Weights of a small sound classifier.
Model: moe expert_choice, layers 16.
Rows from block 11, named by matrix and row number. Rows with one number belong to one attention dimension. Each number is 128 + 32 x the weight over the matrix's rms, rounded and kept within 0 to 255. All counts start at 0.
# v: attention query, key and value (stacked) (model.blocks.11.attn.qkv.weight, 1152x384, the v third), inputs 128-191
# proj: attention output (model.blocks.11.attn.proj.weight, 384x384, transposed), outputs 128-191
v.204 [164 133 156 117 126 177 151 128 149 107 165  97 153 128 102 110 101  97 121  98  87 101 150 141 120 113 137 148 134 144 127 122 150 125 126 148 181 152 143 141 111 131 139 143 137 103 140 145 155 140 116  60  82  81 131 101 118 114 168 162 130 144 148 137]
v.205 [114 111 124 147 104 156 151 111 180 127  86 128 180 108  99 166 172 140 121 146 130 159 136 108  76 108 133  90 122 136  99 130  91 120 113 167 205 133 143 140 135 135 134  99 109 152 142 171 126 158 162 151 149 164  56 122  98 151 102 183 114  87 177  95]
v.206 [ 98 130 130  73 132 130 121 207 148 170 121 164 147 124 143 172  93  44 102 103 107 128 168 101 164 112 131 129 105 125 124 116 168 163  83 187 107 107 104 134  84 130 110 102 139  74 124 142 144 184 137 161 114 117 118 101 137  96 128 102 123 143 132 135]
v.207 [ 93  82  99 181  80 119  92 167  96 163 157 122  98 109 232 118  61  70 140  84 161 186 116 140 139 142 109 143 101 143 169  75 112  74 147 147 111 162 114 111  91 124  82 122 129  88 112 156 116 140 113 168 143  78  87 127 137 201 171 101 107  71 109 106]
v.208 [157  68  80 137 140 123 108 163 137 127 207 124 126 157 115 119 142  98  96 152 144 103 103 119 186 191 105 175  85 163 115 180 128  88 101 162 127 121 139 103 136 194 124 188 132 132 114 156 118 150  81 187 152 180 117 145 139 116 105 143 161 169 118 133]
v.209 [121 103 135  59 128 144 121 165 155 146 137 118  83 102 128 172 129 148 114 113 115 110 130 168 110  85 100 110 150 110 146 187 117 130 102 123 118 127 121 129 167 142 117  83 144 145  95 119 140 132 111 177 111  88 128 120 157  97  76 111  95 112 138 135]
v.210 [166 155 146 157 145 112 165 152 192  95 135 142 103  88  89  91 107 149 113 138  95 148 110 210  51 108  83 129 117 108 140 164 185 133 195 102 112 121 103  62 166 138 106 168 103 103 133 114  91 165 152  81 173 123 115 157 118 140 138 162 159 157 155  75]
v.211 [111  99 121 183 136  92 120 168 159 148 150 141 129 128 179  97 117 114 120  89 168 125 144  81 115 112 114 124  62  83 142 115 150 103 141 139 124 117 132 135 131 109 117 130 159  78  84 117 122 107 139 167 121 108  85 134 153 133 152 105 118 105 153 141]
v.212 [174  93 106 136 152 123 128 133 161 113 122 174  64 105 156 154 105 191 108 124 174 170  82 202  71  71 104 177 104 182 129 109 118 151 145 167 149 185 175 126  94  42 152  97 150 156 160 164  93  76 156 177 147 135  98 177 105 186 150 117 149  86  88  95]
v.213 [147 167 103 106 138 182 136 138 135 105  90 125 114 140 141 114  83  93  97 122 136 135  95 133 109 141 139 163 101 127 126 154 155 115 122  92 102 130  85 112 150 121 130 146 138 123 103 126  81 148  76 170 137  91 167 149 150 129 149 122 163 149  88 121]
v.214 [137 146 113 121 122 121 149 130 121 126 122 161 101  97 126  94 146 135  86 117 121 121 162 117 181 113 139 141 127  37 161 120 135  96 140 150  95 183 142 156 136 103  97 121 115  81 111  99 106  91 125  93  98  53 128 146 136  86 128 108 189  84  98 163]
v.215 [123 186 142 169 125 113 123  98 147  79 121 138 112 125 105 151  98 138 166 105  67 169 138  97 151 133 142 137 169 162 161 101 121 100 211 156 132 147  50 185 164  95 177 209 124 134 100  73 117  70 183  35 116 134 131 166  96 152 149 161 135 120 111  70]
v.216 [108 143 129 163 100 125 156 174 144 100 176 126 129 120 136  55 170 106 102  83 142 180 102 146  90 131 153 126 136 102 137 104  88 115 177 138 127 131  94 134  94 120  86 138 130 136 132 164  99 160 121 102  83 128 126 156 134 149 167 167 128  94 108 112]
v.217 [116  65  93  91  79 114 130 164 144 129 155  88 117 162 147 103 138  83 102 144 115 154 110 180  99 145 105 157 101 153 145 108  98 117 133 154 109 104 133 126  89 166 117  97  95 174  21 105 138 109 163 159 110  93  96 100 188  64 185 123 137 169 167  85]
v.218 [142 179 128 129 116  93  95 144 120 137 152  90 111 120 120 160 167  81 127 132  95 131 180 135 126 163 160 157 112 104 143 110 111 102 119 140  98 132  64 147 132 115 133 101  84 131 122 100  99 129 161 173 140 140 158 148 111  95 145 104 142 122 158 119]
v.219 [150 143 180 145 124 156 135 128 121 123 144  88  55 111 109 172 134 130 133  95  97 164 172  92  99 112 124 121 111  96 183 111 141 131 144 125  70 120 130 149 109 107 154  83 161 105 115  96 111  92 182 102  95 105 103 130 105 103 149 116 102 140  82 121]
v.220 [109 100 121 126 162 102 128 161 135 145 114 134  99 152 157 119 194 112 133 168 104 132 147 150 177 135  88 151 101 165 147 138 138 162  92 195 168  95 148 191 111 155 137 133 118 125 151  94 140  85  81 137 157 137 177 136 193  75 114 143 140  83 154  85]
v.221 [124 143 176 135 126  66  75 130 192 150 126 164 109 135 151 163 130 117 118 125 164 125 140 154  98 125 118 118 134 148 143  90 122 125 144 174 171 146 141 121  86 118 145 129 142 115 158 145 107 146 156 154 167 135 100  91 121 103 140 113 156  83 106 121]
v.222 [ 90 154 117  75 138 163 149  90 111 154 119 155 119 109  76  71 170 169  48 116 133 112 157 133 179 153 118 131 155 140  72 177  97 103  89  93 150  97 128 182 162 106 122 147 130 141 110 138 150  91  79  98  95 165 159 137 107 124 121 133  84 129 117 166]
v.223 [161 153 155 111 165 191  71  59  76 131  41  94 124 173 124 167  91 160 130 139  78 128 164 125 144  80 102  76 134 126 128 130 133 120  94  94  91 157 105 139 192 145 163 138 172 232 196 106  82 143 123  98 173 184 149 107 116 165  95 125  72 182 108  91]
v.224 [152 128 105 125 101 114  88 134 136 146 162 151 116 110 132 147 149 109 152 128 134 115 148 144 144 115 149 110 119 180 113 133 185 171 120 109 130 161 144 115 163 111 113 139 100 135 156 155 173 156 121 151  96 105  79 165 135 145 108 143  75 136 132 131]
v.225 [165 110 105 148 123 135 201 123 130 138  94 151 180 188 126 100  87 128 198 165 111  92 140 208  95 164  63 174 128 135 124 137 138 145 137 140 191  95 111 126 167 132 118 192 127 131 195 130 144 121 159 130 105 128 129  85  95  78 125 139 149 137 145 111]
v.226 [143  89 192 143 112 149  77 134 135 164 151 161 100 137 103  95 111 115 116  93  72 148  97 139 117 119  96  87 101 168 165  94 121 133 179 125 126 149 115  92 162 163 148 163 157 138 102 140 145  71 143  43  90  86 141 137 154 153 162 120 155 201 105 163]
v.227 [111 162 125 109 148 114 152 118 117 101 108 165 154 131  87 171 143 125 155 127 124 168 154 111 122 150 130  83 138 151 122 111 139 143 111 169 187  89 168 145 114 103 172 117 112 141 198 145 133  98 108  87 166 138  96 187 124 126 117 112 147  93 136  82]
v.228 [111  96 121 177 106 104 117 160 148 169 141 122  76  82 147 103 159 116 162 118 152 173 126 123 106 141 164  92 100 147 187 103  84 106 176 129 115 153  94 121 122 111 107 152 106 130 102 116  92 132 110 178 146 117 104 160 188 165 162 138 119  65 122  98]
v.229 [154  50 124 133 117 100 158 125 101  93 134 144 135 117  48  96 126 169 161 141 136 179 116 112 126  98 154 129  87  71 152  99  90 113 207  88 142 178 129 114 107 128 119 102 146 113  95 179  95  90 151 158  94 120  89 136 209 173 135 140 151 144  82 161]
v.230 [102 177 106  86 104 107 135 132 133 133 119 145 169 133  92 137 180 134 135 148  75 144 129  89 114 126 115 141 148 126  82 130 176 136 109 135 163 103 148 136 134 174 150 131 143 145 126 145 134 140 121 138 123 125 166 167  81  65 159 149 125 135 217  84]
v.231 [133 133 124 131 110 143 164 118 163 125 177 165 177 191  88 184 128 110 189 135 173 112 131 212  92 116 141 147 130 228  92 110 147 136 102 137 177 127 139 124 119 161 146 118 133 115 129 163 126 106 138 112 155 147 138 161  79 103  85  93  85  90 145 127]
v.232 [117 111 111 186 144 112 162 171 142 107  92 133 109 112 112 134 115 119 167 153 124 141 101  85 126 177 121 151  82 111 168 136 161 121 179 161 122 132  83 138 175 111 129 114 101 141 115 149 150 186 130 138 115 147 162 124 129 148 151 105 153 129 141 164]
v.233 [129 122 120 118 121 136 100 105 107  86 115 125  90 132 141  92 139 120 147 130  90 127 117 112 135 109 130 112 111 152 109 116 127 165 198  95 121 104 103 141 189 114 144 122 127 134 103 123 107 112  56 138 174 174 123 136 141 161 138 126  92 158  42 123]
v.234 [133  70 119 104  92 130 118 167 118 128 159 128 111 118 129 123 106 117  97 147 136 107 112 111 129 126 158 121 105 181 138  83 105 154  74 117 151 140 170 101 150 125 115  95 104 163 125  93 136 170 151 125  81 102 116 115 177 114 152 161 152 133 159 162]
v.235 [139 113 145 129 115 124 137 133 200 126 142  85 132 120 149 129  92 108 140 144  99 116 123 153 138 109 141 105 105 172 142 115 128 121 115 121  72 116  82 147 109 139  81 106 149  80 151 108 145  85  76 156 111 126 117 107 126 116  68  91 118 137 123  87]
v.236 [166  70 184  95 134 139 141 150 131 102 161 152 170 166 127 136 101  80 177 105  99  46 115  87 128 160 141 135 142 142 118 165 170 112 131  84  67 144  94 129 159 178 155 137 124 104 162 153 142 108 122 143 120 103 171 113 129 133 135 113 108 135 112 155]
v.237 [110  98 140  94 147 152 112 105  68 155 136 131 131 113 118 162 130 144 116 123  80 160 158 128 151 142 139 184 138 130 122 155 106 124 122 132 123 122 155 111 107 149 128 114 136  90  51 102 189  96 126 138 147 109 133 136 153 125 122 103 174 159 135  91]
v.238 [135 116 140 181 124 139 152 160 141 158 165 115 153 161 148 128 186  59 127 158 111 106 137 112 126 131 105 189 175 127  82 186 140 116 121 166 173  86 182 130 100 178 131 171 174 131 138 166 174 125  90 121 164 146 204 105  72 121 125 138 122  95 107 104]
v.239 [117 101 107 102 114 112 164  87 133 134 151 143 150 128 106 177 151 117 104 113 125 121 113 122 123 126 100 178 151 125 110 183 108  97 162 120 155 110 111 105 118 143 181  82  94 145 165 116 110 121 114 106  94 129 126 119 109 106 103 159 143 156 177  92]
v.240 [138 137 157 193 112 141 102 122 185 133  69 114 118  66 150 178 115 113 120  98 100 166 140 147 152 143  74 112 149  83 141  50 164 182  71 123 182  81 174 130 136 100  80 175 150 120  21 106 145 113 145 121 137  75 120 111 192 108  66 125 146 132 165 112]
v.241 [124  87 206 145 166  77 126 147 111 107 129 126  63 117 124 100 126 111 146  77 117  94 158 107 119 181 123  96 100 149 184 106 179 106 132 151 107 158  35  99 127 123 156 191 133 172 111 131 112 157  97 115  96 117 110 157 133 185 128  78  81 205 128 133]
v.242 [177  99 108 107 104 110 164 178 170 132 129 139 166  91 106 127 151  94 123 115 171 167  92 143 148 160 125 135 104  97 130 151 106 137 124 159 184 123 158 142 132 115 129 134 152 128 168 160 141 109 122 147  61 161  77 151 151 134 129 112 138  92 120 178]
v.243 [ 87 110 119  96 164 132 114 138 140 158 134 187  95 127 145  96 145 146 117 182 177 127 157 175 129 132 133 152 156 134 101 201 105 116 132  94  57 107 106 136 139 208 157 142  96 141 145 107 160 111 140 147 143 132 143 124 131  91 147 122 112 136 131 121]
v.244 [139  91  72 171 124 125  88 107 120 110 117 120 159 127 117 149  97 118 158 149 142  88 104 117 121  80 165 119 145 147  78  96 120 114 161 108 170 157 136 115 120 138 142 140  86 102 163 122 147 117 152  82 139 160 128 128 134 116 152 119 115 107 112 111]
v.245 [ 64  83 141 104 164 206 164 115 108 107 106 136 137 169 116 102 175 119 129 150 123 126 161 110  99 131 156 114 132 166  99 172  87 140 164 132  81  88 173 148 138 120 141 133 124 105 189  88 160 161 133  85  92 113  99 167  29 119 102 145 126 187  88 103]
v.246 [115 226 123 122 178 149 134 125 134 131 111 110 133 135 151 130 118 111 164 116 120 148 157  89  99 157  91 108 143 224 147 133 168 106 178 123 144 114 136 102 143 176 138 149  93 106  74 129 114 157 119 150 150 147 167  96  91 140 145 156 117  91  81  68]
v.247 [133 211 158 142 121 146 126 128 168 145 100 169 147 109 117 101 203 128 101 154 145  92 181  76 107 173 178 109 141 142  46 179 152  65 166  95 127 124 138 157 125 147 129 125 165 102  94  96 110 134 142 130 109 234 167 142 113 100 127 193 138  93  84  95]
v.248 [109 188 136 132 105 118  54 159 102 152 131 108 143 138 158  85 141 105 114  71 102 146 129 116 173 133 149 158 122  81 121  92 117  86 105  74 133 143  79 121 132  86 100 109  74 126 100  87 102 127 129 145 161 102 169 134 176 131 129 157 126 138 174  97]
v.249 [119 127  81 169 105 115 127 175 163 154 167 144 133 148 128 127 117  97 138  91 130  94  89 121 148 131 113 127 134  92 174 130 103 131 140 152  96  92 153 177 161 184 130 144 111 119 162 150 144 107 117 128 121  63 149 129 129 103 125 140 124 144 177 137]
v.250 [ 62  70 114 114  88 141 187 211 127 160 167 138 150 116  46 167 128 122 117 153 181 161 101 161 186 159 189 138 125 149 126 193 149  57  45  76 114 116 120 174 119 107  95 176 121 116  84 179 139 122 103 187 109 129  91 162  97  97  94 134  71 109  97 205]
v.251 [122 193 140  79 130  99  83 127 102 109 166 105 144 137 128 117 108 116  89 154 110  92 130 101 176 173 152 151 112 101 129 159 130 104 154 110 105 161  57 128 110 125 134 147 131 134 103  87 131 168 112 143 154 137 124 118  98 169 109 108 126 131 118 101]
v.252 [161 152  83  62 162 132 173 125 111 165 142 141 175 138 139  99 180 105 109 136 159 125 122 114 115 106 149 180 201 121 133 161 108 102 135 201 136  96 105 157 126 137 135 141 118 108 167  82  99 145  72 109 115 132 159 143  70 104 141 104 154 108 135 112]
v.253 [182 116 142 120 105 116 126 197 145 147 110 151 125 140 102 153 126 140 114  93 150 231 106 143 148 129 142 157 164 149 183  72 138 115 117 152 116 131 197 139 173 130 106 152  77  83 137 108 140 130 111 143  73  91 153 100 140 140 156 138 147 125 127 156]
v.254 [146 127 144 121 143 171 117  70  95 101  64 130 114 102 172  99 128 106 117 134 120 121  99  76 157 117 148 120 128 123  99 127 143  70 114  27 114 169 152 161 146 136 135 133 150 179 100 130  63 126 115 145 191  93 226  96  87 112  87  85 171 148 119 144]
v.255 [158 157  83  92  66 148 146 136 137 135 127 171 159 100  90 108 145 106 125 143 107 113 174 173 114 147 130  97 122 150  99 156 130 134  67 101 157 124 156 115 105  92 109 155  97 137 139 121 126 159  62 123  98 112  56  64 142 135 184  99 167 147  75 172]
v.256 [103 110 146  92  93 180  60 170 162 147  92 126 183 128 159 169 127 141 128 127  97 184 131 183 137 113 124 128 142 201 116 121 143 153 103 162  90 153 157  86 126 117 113 120 128 117 144 168 117 124 123 180 148 180 160  86 102 113  80 114 107  81 129 128]
proj.204 [148 151  84 140 143 122 114 120 116 124 119 111 130 107 159 150  96 178 129 135 137  88 113 126 108 124  94 155 146  45  84 155 121  98 137 159  88 135 140 120 118 129  82 131 116 117 144 104  92 150 137 165  98 116 119 157  71  69 124  87 109 138 152  90]
proj.205 [140 150 116 147 128 178 121 125 106  83 140 131  63 142 177  78 133 100 125 101 117  47 135 117 182 125 136 139 149 179  93 133 110 110  90 130  96 153 128 115 141 206 120 122 157 116 104 103 102 114 114 117  86 101 132  98 189 108 168 153 146 123 144 143]
proj.206 [129 117 130 141 164 123 119 103 129 143 145 120 134 125 161 145 132 175 115 134 121  92 127 172 157 104 134 113 123  50 146 139 153 124 157 126 155 123 128 127 103 140 129 139 128 169 144 153 122 154 109 132 129 107 124 126 157 125 140 131 119 159 106 129]
proj.207 [142 138 120  75 187  94  85 106 110 124 153 132  68  96  14 136 108 189  94 154 115 173 143  20 149 123 181 156  96 159  82  60 192 125 138 114  50 162 255 196 131  99 155 106 164 128 157 128 131 110  89 139  94 133 255  90 255  89  98 128 255 148 131 182]
proj.208 [106 125  82 126 111 168  96 109 154 176 103 136 147 149 103 192 129 114 132 107 138 158 138 134 199 114 185 127 120 222 144  98 142 153 111 133 183 130 198 184 129 110 142 109 122 144 134 145 137 103 132 134 153  88 139 132 111  92 133 124 139 165 159  90]
proj.209 [111 153 169 136 169  96  88  94 127  91 142 104 152 148 176  85  66 152 147 116 120 111 120 128 139 122 157 149  91 105 116 123 123 139 166 115 157 119 142 151 115 126 120 142 129 134 152 160 129  89 143  95 122 114 152 209 105 170 165 142 151 196 101 203]
proj.210 [149  99 169  85 125  92  34 187 100 142 134  77  88 123 185 165  77 171 165 140 167  60 138 134 177 194 172 146 156  21  72 154  62 135  94 140 147 150 155 203 171 160  95 122  91 113 151 126 110  42  90  89  57 100 200 139 142 175  51 120  95 127 100 167]
proj.211 [129 144 163 126 129 130  99 119 141 134 132 145 141 124 120 105 139  81 120 146 139 103  80 140 149 141 140 164 132 137 109 130 136 141 138 146 108 139 118 120  76 155 143 120 123 177 142 122 117 163  95 162 138 145 150 144 115 178 115 114 121 134  99 148]
proj.212 [151 144 177 141 146 154 139  96 133 164 116 152 187 132 143 134 121 112 159 134  89  93 131 161 152 146 122  68 183 136 147  71  71 102  92 136 197  95  90 108 131 125 121 108 161 161  90  85 138 176 143 136 170 127 140 139 109 140  58 146 173 176 184  59]
proj.213 [139 129 135 128 140 112  95 126 113 117 147 131 154 111 149 124 140 148 136 168 141 137 130 132 144 136 141 139 127 124 124  88 119 130 172 100 101 158 164 106  97 126 149 153 107 151 157 136 136 146 162  89 146 109 153 126 138 127  94 126 118  82 141 148]
proj.214 [115  97 105 114 122 121 141 122 153 160 118 136 145 157 151 140 125 120 155 106 150 103 137 150 151 165 142  90 127  93 109 131 122 135 140 119 169 125  96 116  67 177 117 107 109 110 118 172 160  89 107 124 163 146 212 124 131 153 164  93  93 160 145 119]
proj.215 [133 110 170  80 147 152  69 139 155 147 107 127 157  98 113 138  73 103 138 141 166  79 143 146 116 114  76 155  94 176 141 147 150 104  85 154 142 129 168 162 147  93 118 113 162 128 118 162  97 106  73 132 164 136 164 143 130 162 124 111 102 185 145 160]
proj.216 [131 154 147 120 100  97  51 134  90 107 102 124 128  67 166 155  99 104 135 145 112 113 104 115 145 147 101 114 153 169 123 107 111  94  95 120 145 155 131 101 123 119 157 119 106 134 107 135 122 115 114 154 156 116 153 115 128 153 124 117 156 124 130 164]
proj.217 [132 122  94 142 158 138 104 145  93 152 143 112 172  64 105 166 108 115 120 154 151 113 122 128 160 134 176 118 141 109 169 185 158 110 107 113 210 147 131 119 107 166 130 139 118 139 145 157 105  86 114 134 175 126 133 139 184 147 130 108 162  81 136 255]
proj.218 [ 97 104 111 145 127 108 110 130 124  80 108 172 154 165  69 112  86 102 100 123 118 150 121  85  59 113 121 163 114 149 123 113 172 160 127 121 121 147 195  95 103  94 168 136 175  85 186 148 117 134  98 132 102 113 155 121 139 188 179 149 136 173 119 115]
proj.219 [157 104 147 134 112 121 146 165 100 127 161 135  98 109 162 125 139  86  95 111 127  95 136  92 118 144 123 123 147 115 104  48 148  99 159 120 183 178 123 104 121 119 122 160 169 159 159 111 105 141 134 123  81 141 130 127 114 155 149 136 182 147 108 148]
proj.220 [177 131  97 139 103  79 106 120 172 135 131 161 133 134  97 113  82 104 132 122 160 136 128 149 129  82 147 118 117 153 129 171 153 135 108 116 127 106  96  89  94  94 136 155 126 143 143 131 168 104 157 186  63  94  90 140 109 171 109 139 135 142 100 118]
proj.221 [134 119 160 122 101 160 184 145 115 165  92 136  97 127 104  87 171 125  85 156 114 177 120 105 105 138 133 128 141 140 121 117 130 165 126 141 129  99 145 137 139 160 126 110 102 147 121 108 130 146  85 163 168 143 137 130 126 122  89 123 119  92 139  78]
proj.222 [160 124 133 182 151 131 145 164 139  68 122 121  46 144 153  92  84  86 165 106 131 105 104  99 147 155 108 134 154 129 178  55 129  84 118 127 175 134  85 119 130 167 120 125 142 123 113  99 129 167 153 106 142 105 119 108 112 112 135 128  91 127 129 155]
proj.223 [133  69  97  85  84  88 142 144 148 139 174 124 181  70  93 179 118 172 187 117 113 130 146 141  44 183 171  86  91  53 200 164  43  86 125 142 207 135  83 115  89  76  86  97  83  80 123 151 104 136 154  67  95 127  98 133 136 113 132 149 131 255 138   0]
proj.224 [121 108  96 123 151 151 152 129 133 134 116 122 149 156  72 117 105 147 149 108 121 125 147 169 140 116  88  92 116  86 143 104  72 126 163 146 136 125 106 144 135 122 108 132 170 120  83 135 143  78 112 142 123 123 139 118 117 121 165 121 177 161 136  87]
proj.225 [ 94 109 122 124 116 189 151 135 130 116 131 110 136 137 111 151 151 113 121 128 173 176 138 156 135 113 144 127 106  81 123 160 141 124 115 129  66 113 155 104 132 116 109 144 120 104 111 115 109 108 126 129 148 185 147 131 119 141 159 103 155  93 141  96]
proj.226 [138 106 142 116 143 141 178 133 109  98 115 115 137 124 138 147  77 120 126 120 127  72 108 127 136 137 162 148 129 114  91 147 118 132 102 139 159 153 117 123 142 105 154 140 132 139 115 138 148 157 127 158 106 133  77 152 104 154 108  98 120 108 100 156]
proj.227 [154 100 117 151 111 151 134 119 182 175 107 122  26 114 123 126 119 133 140 163  94 127 142 145 153 107 131 173 135 163 129  96  69 107  82 121 121 136 104 146 174 122 133 100 127 126 138 113  73 157  74 178 118 121 202  98 115 156 100 154 109 186 129 131]
proj.228 [169 163 120 109 134 137 177 118 120 130 129 149 120 123 122 141 151 134 142 123  91 159  99 119 136 108 121  96 114  76  89 186 136  69  97 124 178 142 155 146  69 110 176  87 129 120 112  88 116 108 199 161 164 139 146 103 138  46  41 130 205 138 100 166]
proj.229 [102 189 106 140 124 181 102 152 126 148 126 132 120 144 152 128 147 105 143 146 125 104 145 152 130 113 140  87 117 147 103 127 151  95  90 139 147 127 153 179 114 103 137 113 111 138 110 121 113 163  43 140 123  95 149 124  80  84 131 114 106 102 151 116]
proj.230 [186  87 126 202 127 149  95 130 109  90 147 152 133 117 149 113 174 124 162  94 168  91 121 121 108 106 117  58 137 110 135 166 123  96 170 143  84 156 138 101 133 106  84 138 116  88 148 103 120 118 145  92  61 125  93 104 138 146  99 124  77 137 105 155]
proj.231 [137 138 147 139  92 156 118 123  80  79  94 153  70 101 136 122 118 100 128 153 122 203 143  91 155  96 132 132 160 143 133 216  73 113  94 157 119 147  94 108 144 143  98 153 116 127 107  88 115 148 122  38 134 136 130 124  96 111 146 154 176 142 178 110]
proj.232 [131 100 156 127 123 147 130 116 142 167 131 137  99 130 135  82 102 127 117 152 149 128 116 187 152 133 120 156 104 147 137 121 160 158  96 100  70 138 180 149 112 115 139 137 131 145 131  97 121 163  82 113 139 123 146 119 135 135 134 136 106 135 127 129]
proj.233 [157 106 123 129 117  78  95 124 116 134 132 133 144 125 123 142 111 161 173 132 131  70 104 147  98 150  98 134 103  68 150  94 117 118  72 135 118 148 106 127  93 127 161 119 138 126 127 133 147 160 161 158  80 113 114 123 134 144 131  94 138 107 159 156]
proj.234 [100 154 168 114 125 116 158 107 155 140  80 110 133 124  58  61  48 104 134 119 159 123 107 108 105 143 155  90 124  43 116 113 164 114 156 120  93 149  38 103 178 196 125 139 104 139 168 161 148  78 158 208 210  93 149 170  88 103 126 118 162 150 156  60]
proj.235 [134 148 149 131 106 128  68 128 102 121 142 122 134 110 179 110 122 132 168  97 171 174 121  97  63 153 143 144 128 132  97 153 103  98 141 122 141 115 150 115 154  84 167 154  92 139 123 111 102 114 150 142 139 144 185 121 188 121 158  98 113 154 114 166]
proj.236 [ 95 136 137 145 133 156  97  94 147 135 140 151 110 118  91 116 151 166  87  91 146 190 160 178 143 124 130 139 133  90 133 134 104 132 102 151 160 127 117 130 131  89 116 129 135  98 135 133 119 108 149 134 131 109 109 127 139  91 118 111 143 136 152 115]
proj.237 [116  88 133 117 149 117 149 144 140 133 158 120 107 136  99 101 123 157 117 125 157 117 117  94 117 129 123  93 134  94 160 176 169 144 137 121 137  91  90 188 161 106 144 120 122 111 151 138 141 120 145 168 153 104  88 135 145 103 152 156 135  95  85  96]
proj.238 [104 121 146 180 118 127 108 127 117 136 144 155 118  87  91 129 142 147 105 133 162 139 136 108 107 123 104 135 113 145 105  76 170 131 139 119 107 138 135 154 112 116 128 153  77 111 132 145 146 105 134 139  86 134  92 172 142 147 109 157 120 182  81 127]
proj.239 [123 134 121 155 130 150 123 142 103 119 155  88 147  91 143  61 144 116 130 118 153 103  96 109  97 132 103  76 114 113 110  55 164 134 113  96  83 167 128 104 184 161  97 119 125 122  75 165 146  92 116  70 151 145  95 142 162 181 163 127 108 160 117 155]
proj.240 [ 82 104  36 123 154 164 190 162 184 205 161 102 164 172  99 163 215 136 158 126 155  55 116 190 174 183 101 156 149 255 165 231 128 135 149 122 143 170  96 109 144  97 139 109 131 114  95 192 145 130 186 151 143 154 177 121 136 121 130 140 161  40 155 255]
proj.241 [108 125 109 123 116 158 193 115 125 104 153 105 124 110 107 168 139 136 126 107 129 105 124 121 196 106 121 127 107 134  79 117 108 109 118 155  64 146 156 108 178 102 123 138 121  94 127 130 104 108 235  80  86 107 142 127 145 135 142 113 153 113 152 201]
proj.242 [148 162 106 202 114 123  88 128  77 122 134 154 116 155 120 127 104  93 121 111 123  56 108 121  57 121 169 121 147 155 144 108 176 138 131 135  87 123  86 184  94 123 120 147 134 101 105 103 112 182 103  98 193 109 222  96 107 176 134 153  96  89 125  81]
proj.243 [114 133 152 113 117 109  90 134 107  86 130  66 175 168  85 119 166 103 139 124  78 117  99  98 125 131 160 108 111 161 125 131 145 116 113 146 153 100 122  93 113  80 109 140 134 115 130 154 141 112 157 140 136 120  74 148 128 128  85 150 149 132 100 167]
proj.244 [146 154 124 140 135 119 178 144 112  97 146 122 112 101  94 115 162 106 139 104 103 146 162 127  74 109 137 132  85 113 129 161 115 117  88 125 115 124  85 162  84 101 119 122 123 115 134 146 147 144 139 138 108 124 140 124 115 146 130 129 129 138 117 118]
proj.245 [176 159 112 128 126 147  80 135 178  59 138  96  52 131 203 141 135  42 211 108 162  79 105  69 175 184 116 182 156  93 126  63  59  89  74 120 138 153 198  84 123 102  97 146 100 139  94 156 109 100 252 206 184 159  84 140 189 116 154 129  95 192 116 224]
proj.246 [154  70 125  96 136 145 106 106 144 131 139 148  68 133 151 173 138 126 133  76 115  96 140 112 147 152 135 100 142  39 173 146  71  66 107 147 125 141  63 148 149 112 132 103  94 145  95 122 158 115 186 110 148 120 121 122 186  84 165 112 142 132 152 126]
proj.247 [121  96 116 175  90 131 136 154 136  89 137 136 104 128 117 134 142 170 126  97 142 137 114 123 162 108 130 158 123 127 113 119 149 155 172 153 104 147 111 105 142  69 121 150 105 149 146 134 100 200  91 112 153  96  96 135  84 123 119 153 106  87 184 144]
proj.248 [108 122 135 123 155  70 147 132 112  86  91  98 105  89 140 111 136 157 137 124 120 159 109 102 167 130 121  81  98 170  87 221 117 105 176 114 145  88 150  98 117 149 131 130 130 114 167 147 149 118 101 132 113 147  98 106 128 151 113 147 134 148 126 105]
proj.249 [144 120 154 124 146 122 121 110 117 122 116 103 111  92 156 108 103  92  86 112 141 152 125 172 117 139 122 118 110 167 117 111 153 139 131 111 131 126 124 124  98 152 136 174 152 150 127 120 155  93 149 147 159 116 108 175 174 168 186  97 106 102  63 119]
proj.250 [117 187  87 207 133 107 189  97 143  96 119 159 147 170 190 122 101 110  95  69 142 127 133 162 109 103 127 118 135  81 107  53 134 192 135 133 166 153  92  96  85 196 116 117 145 165 128 129 119 130 183 212  62 155 255  75 205  51 197 115  95 124 121  61]
proj.251 [100 108 103 135 136 104 143 156 112 155  97 134 101 101 151 149 131 133 101 140 148 158 139 104 127 141 103 118 123 135 133 131 124 152 126 153 177 145 126 164 112 123 129 116 108 129 152 143 146  88 185 132 112 125 169 142 161  91 120 154 159 148 108 125]
proj.252 [101 105 114 185 102 121  88 127 136 124 124 152 123 142 146 126  96 101 138 111 135 127 149 120 124 160 134 140  81  94 141 147 156 136 119 105 125  85 121 162 128 174 111 113 149 126 139 134 130 133 156 178 147 122  78 132 126 143 164 159  78 129 113  95]
proj.253 [ 94 119  76 167 140 123 129  74  99 157  98 148 141 163 127  79 142  67 120 145 133 187 140 104 218 137 101  87 151  73 146 187 153 146 132 158 158 125 133 186  97  73 130 122 120 115 124 131 107 185 125 134 119 115 151 138 170 151 145 170 103 104 159  31]
proj.254 [110 136 127 118 164 128 154 128 118 160 145 120 123 152 101 130  97 184 124 134 111 111 150 170 172 144 113 129 145 103 135 155 147 122 153 126  93 136 109 124 169 144 133 173  99 105 149 125 166 151 172 175 112 131 134 102 129 112 135 128 124 144  74 124]
proj.255 [141 151 104 167 154  91 157 103 113 121 108 128 137 126  93 109 116 141  94 119 171 178 112  67  24 161  87 136 144 156 221 156 144 211 183 109 123 105  53 180 150 193 115  73 139 131 122  97 146 134 211  95 211 176 198  96 137 202 136  62  79 147 188 255]
proj.256 [144 126 125 121 156 120 191 127 133 154 122 153  92 134  64 123 149 106 136 112 135 132 127  74 196 112 110 109 114 120 139 147 116 112 193 136 206 141  55 148 158 106 147 138 140 126 105 156 112 147 109  98 154 137 114 152 145  97 158  96 164 131 101 140]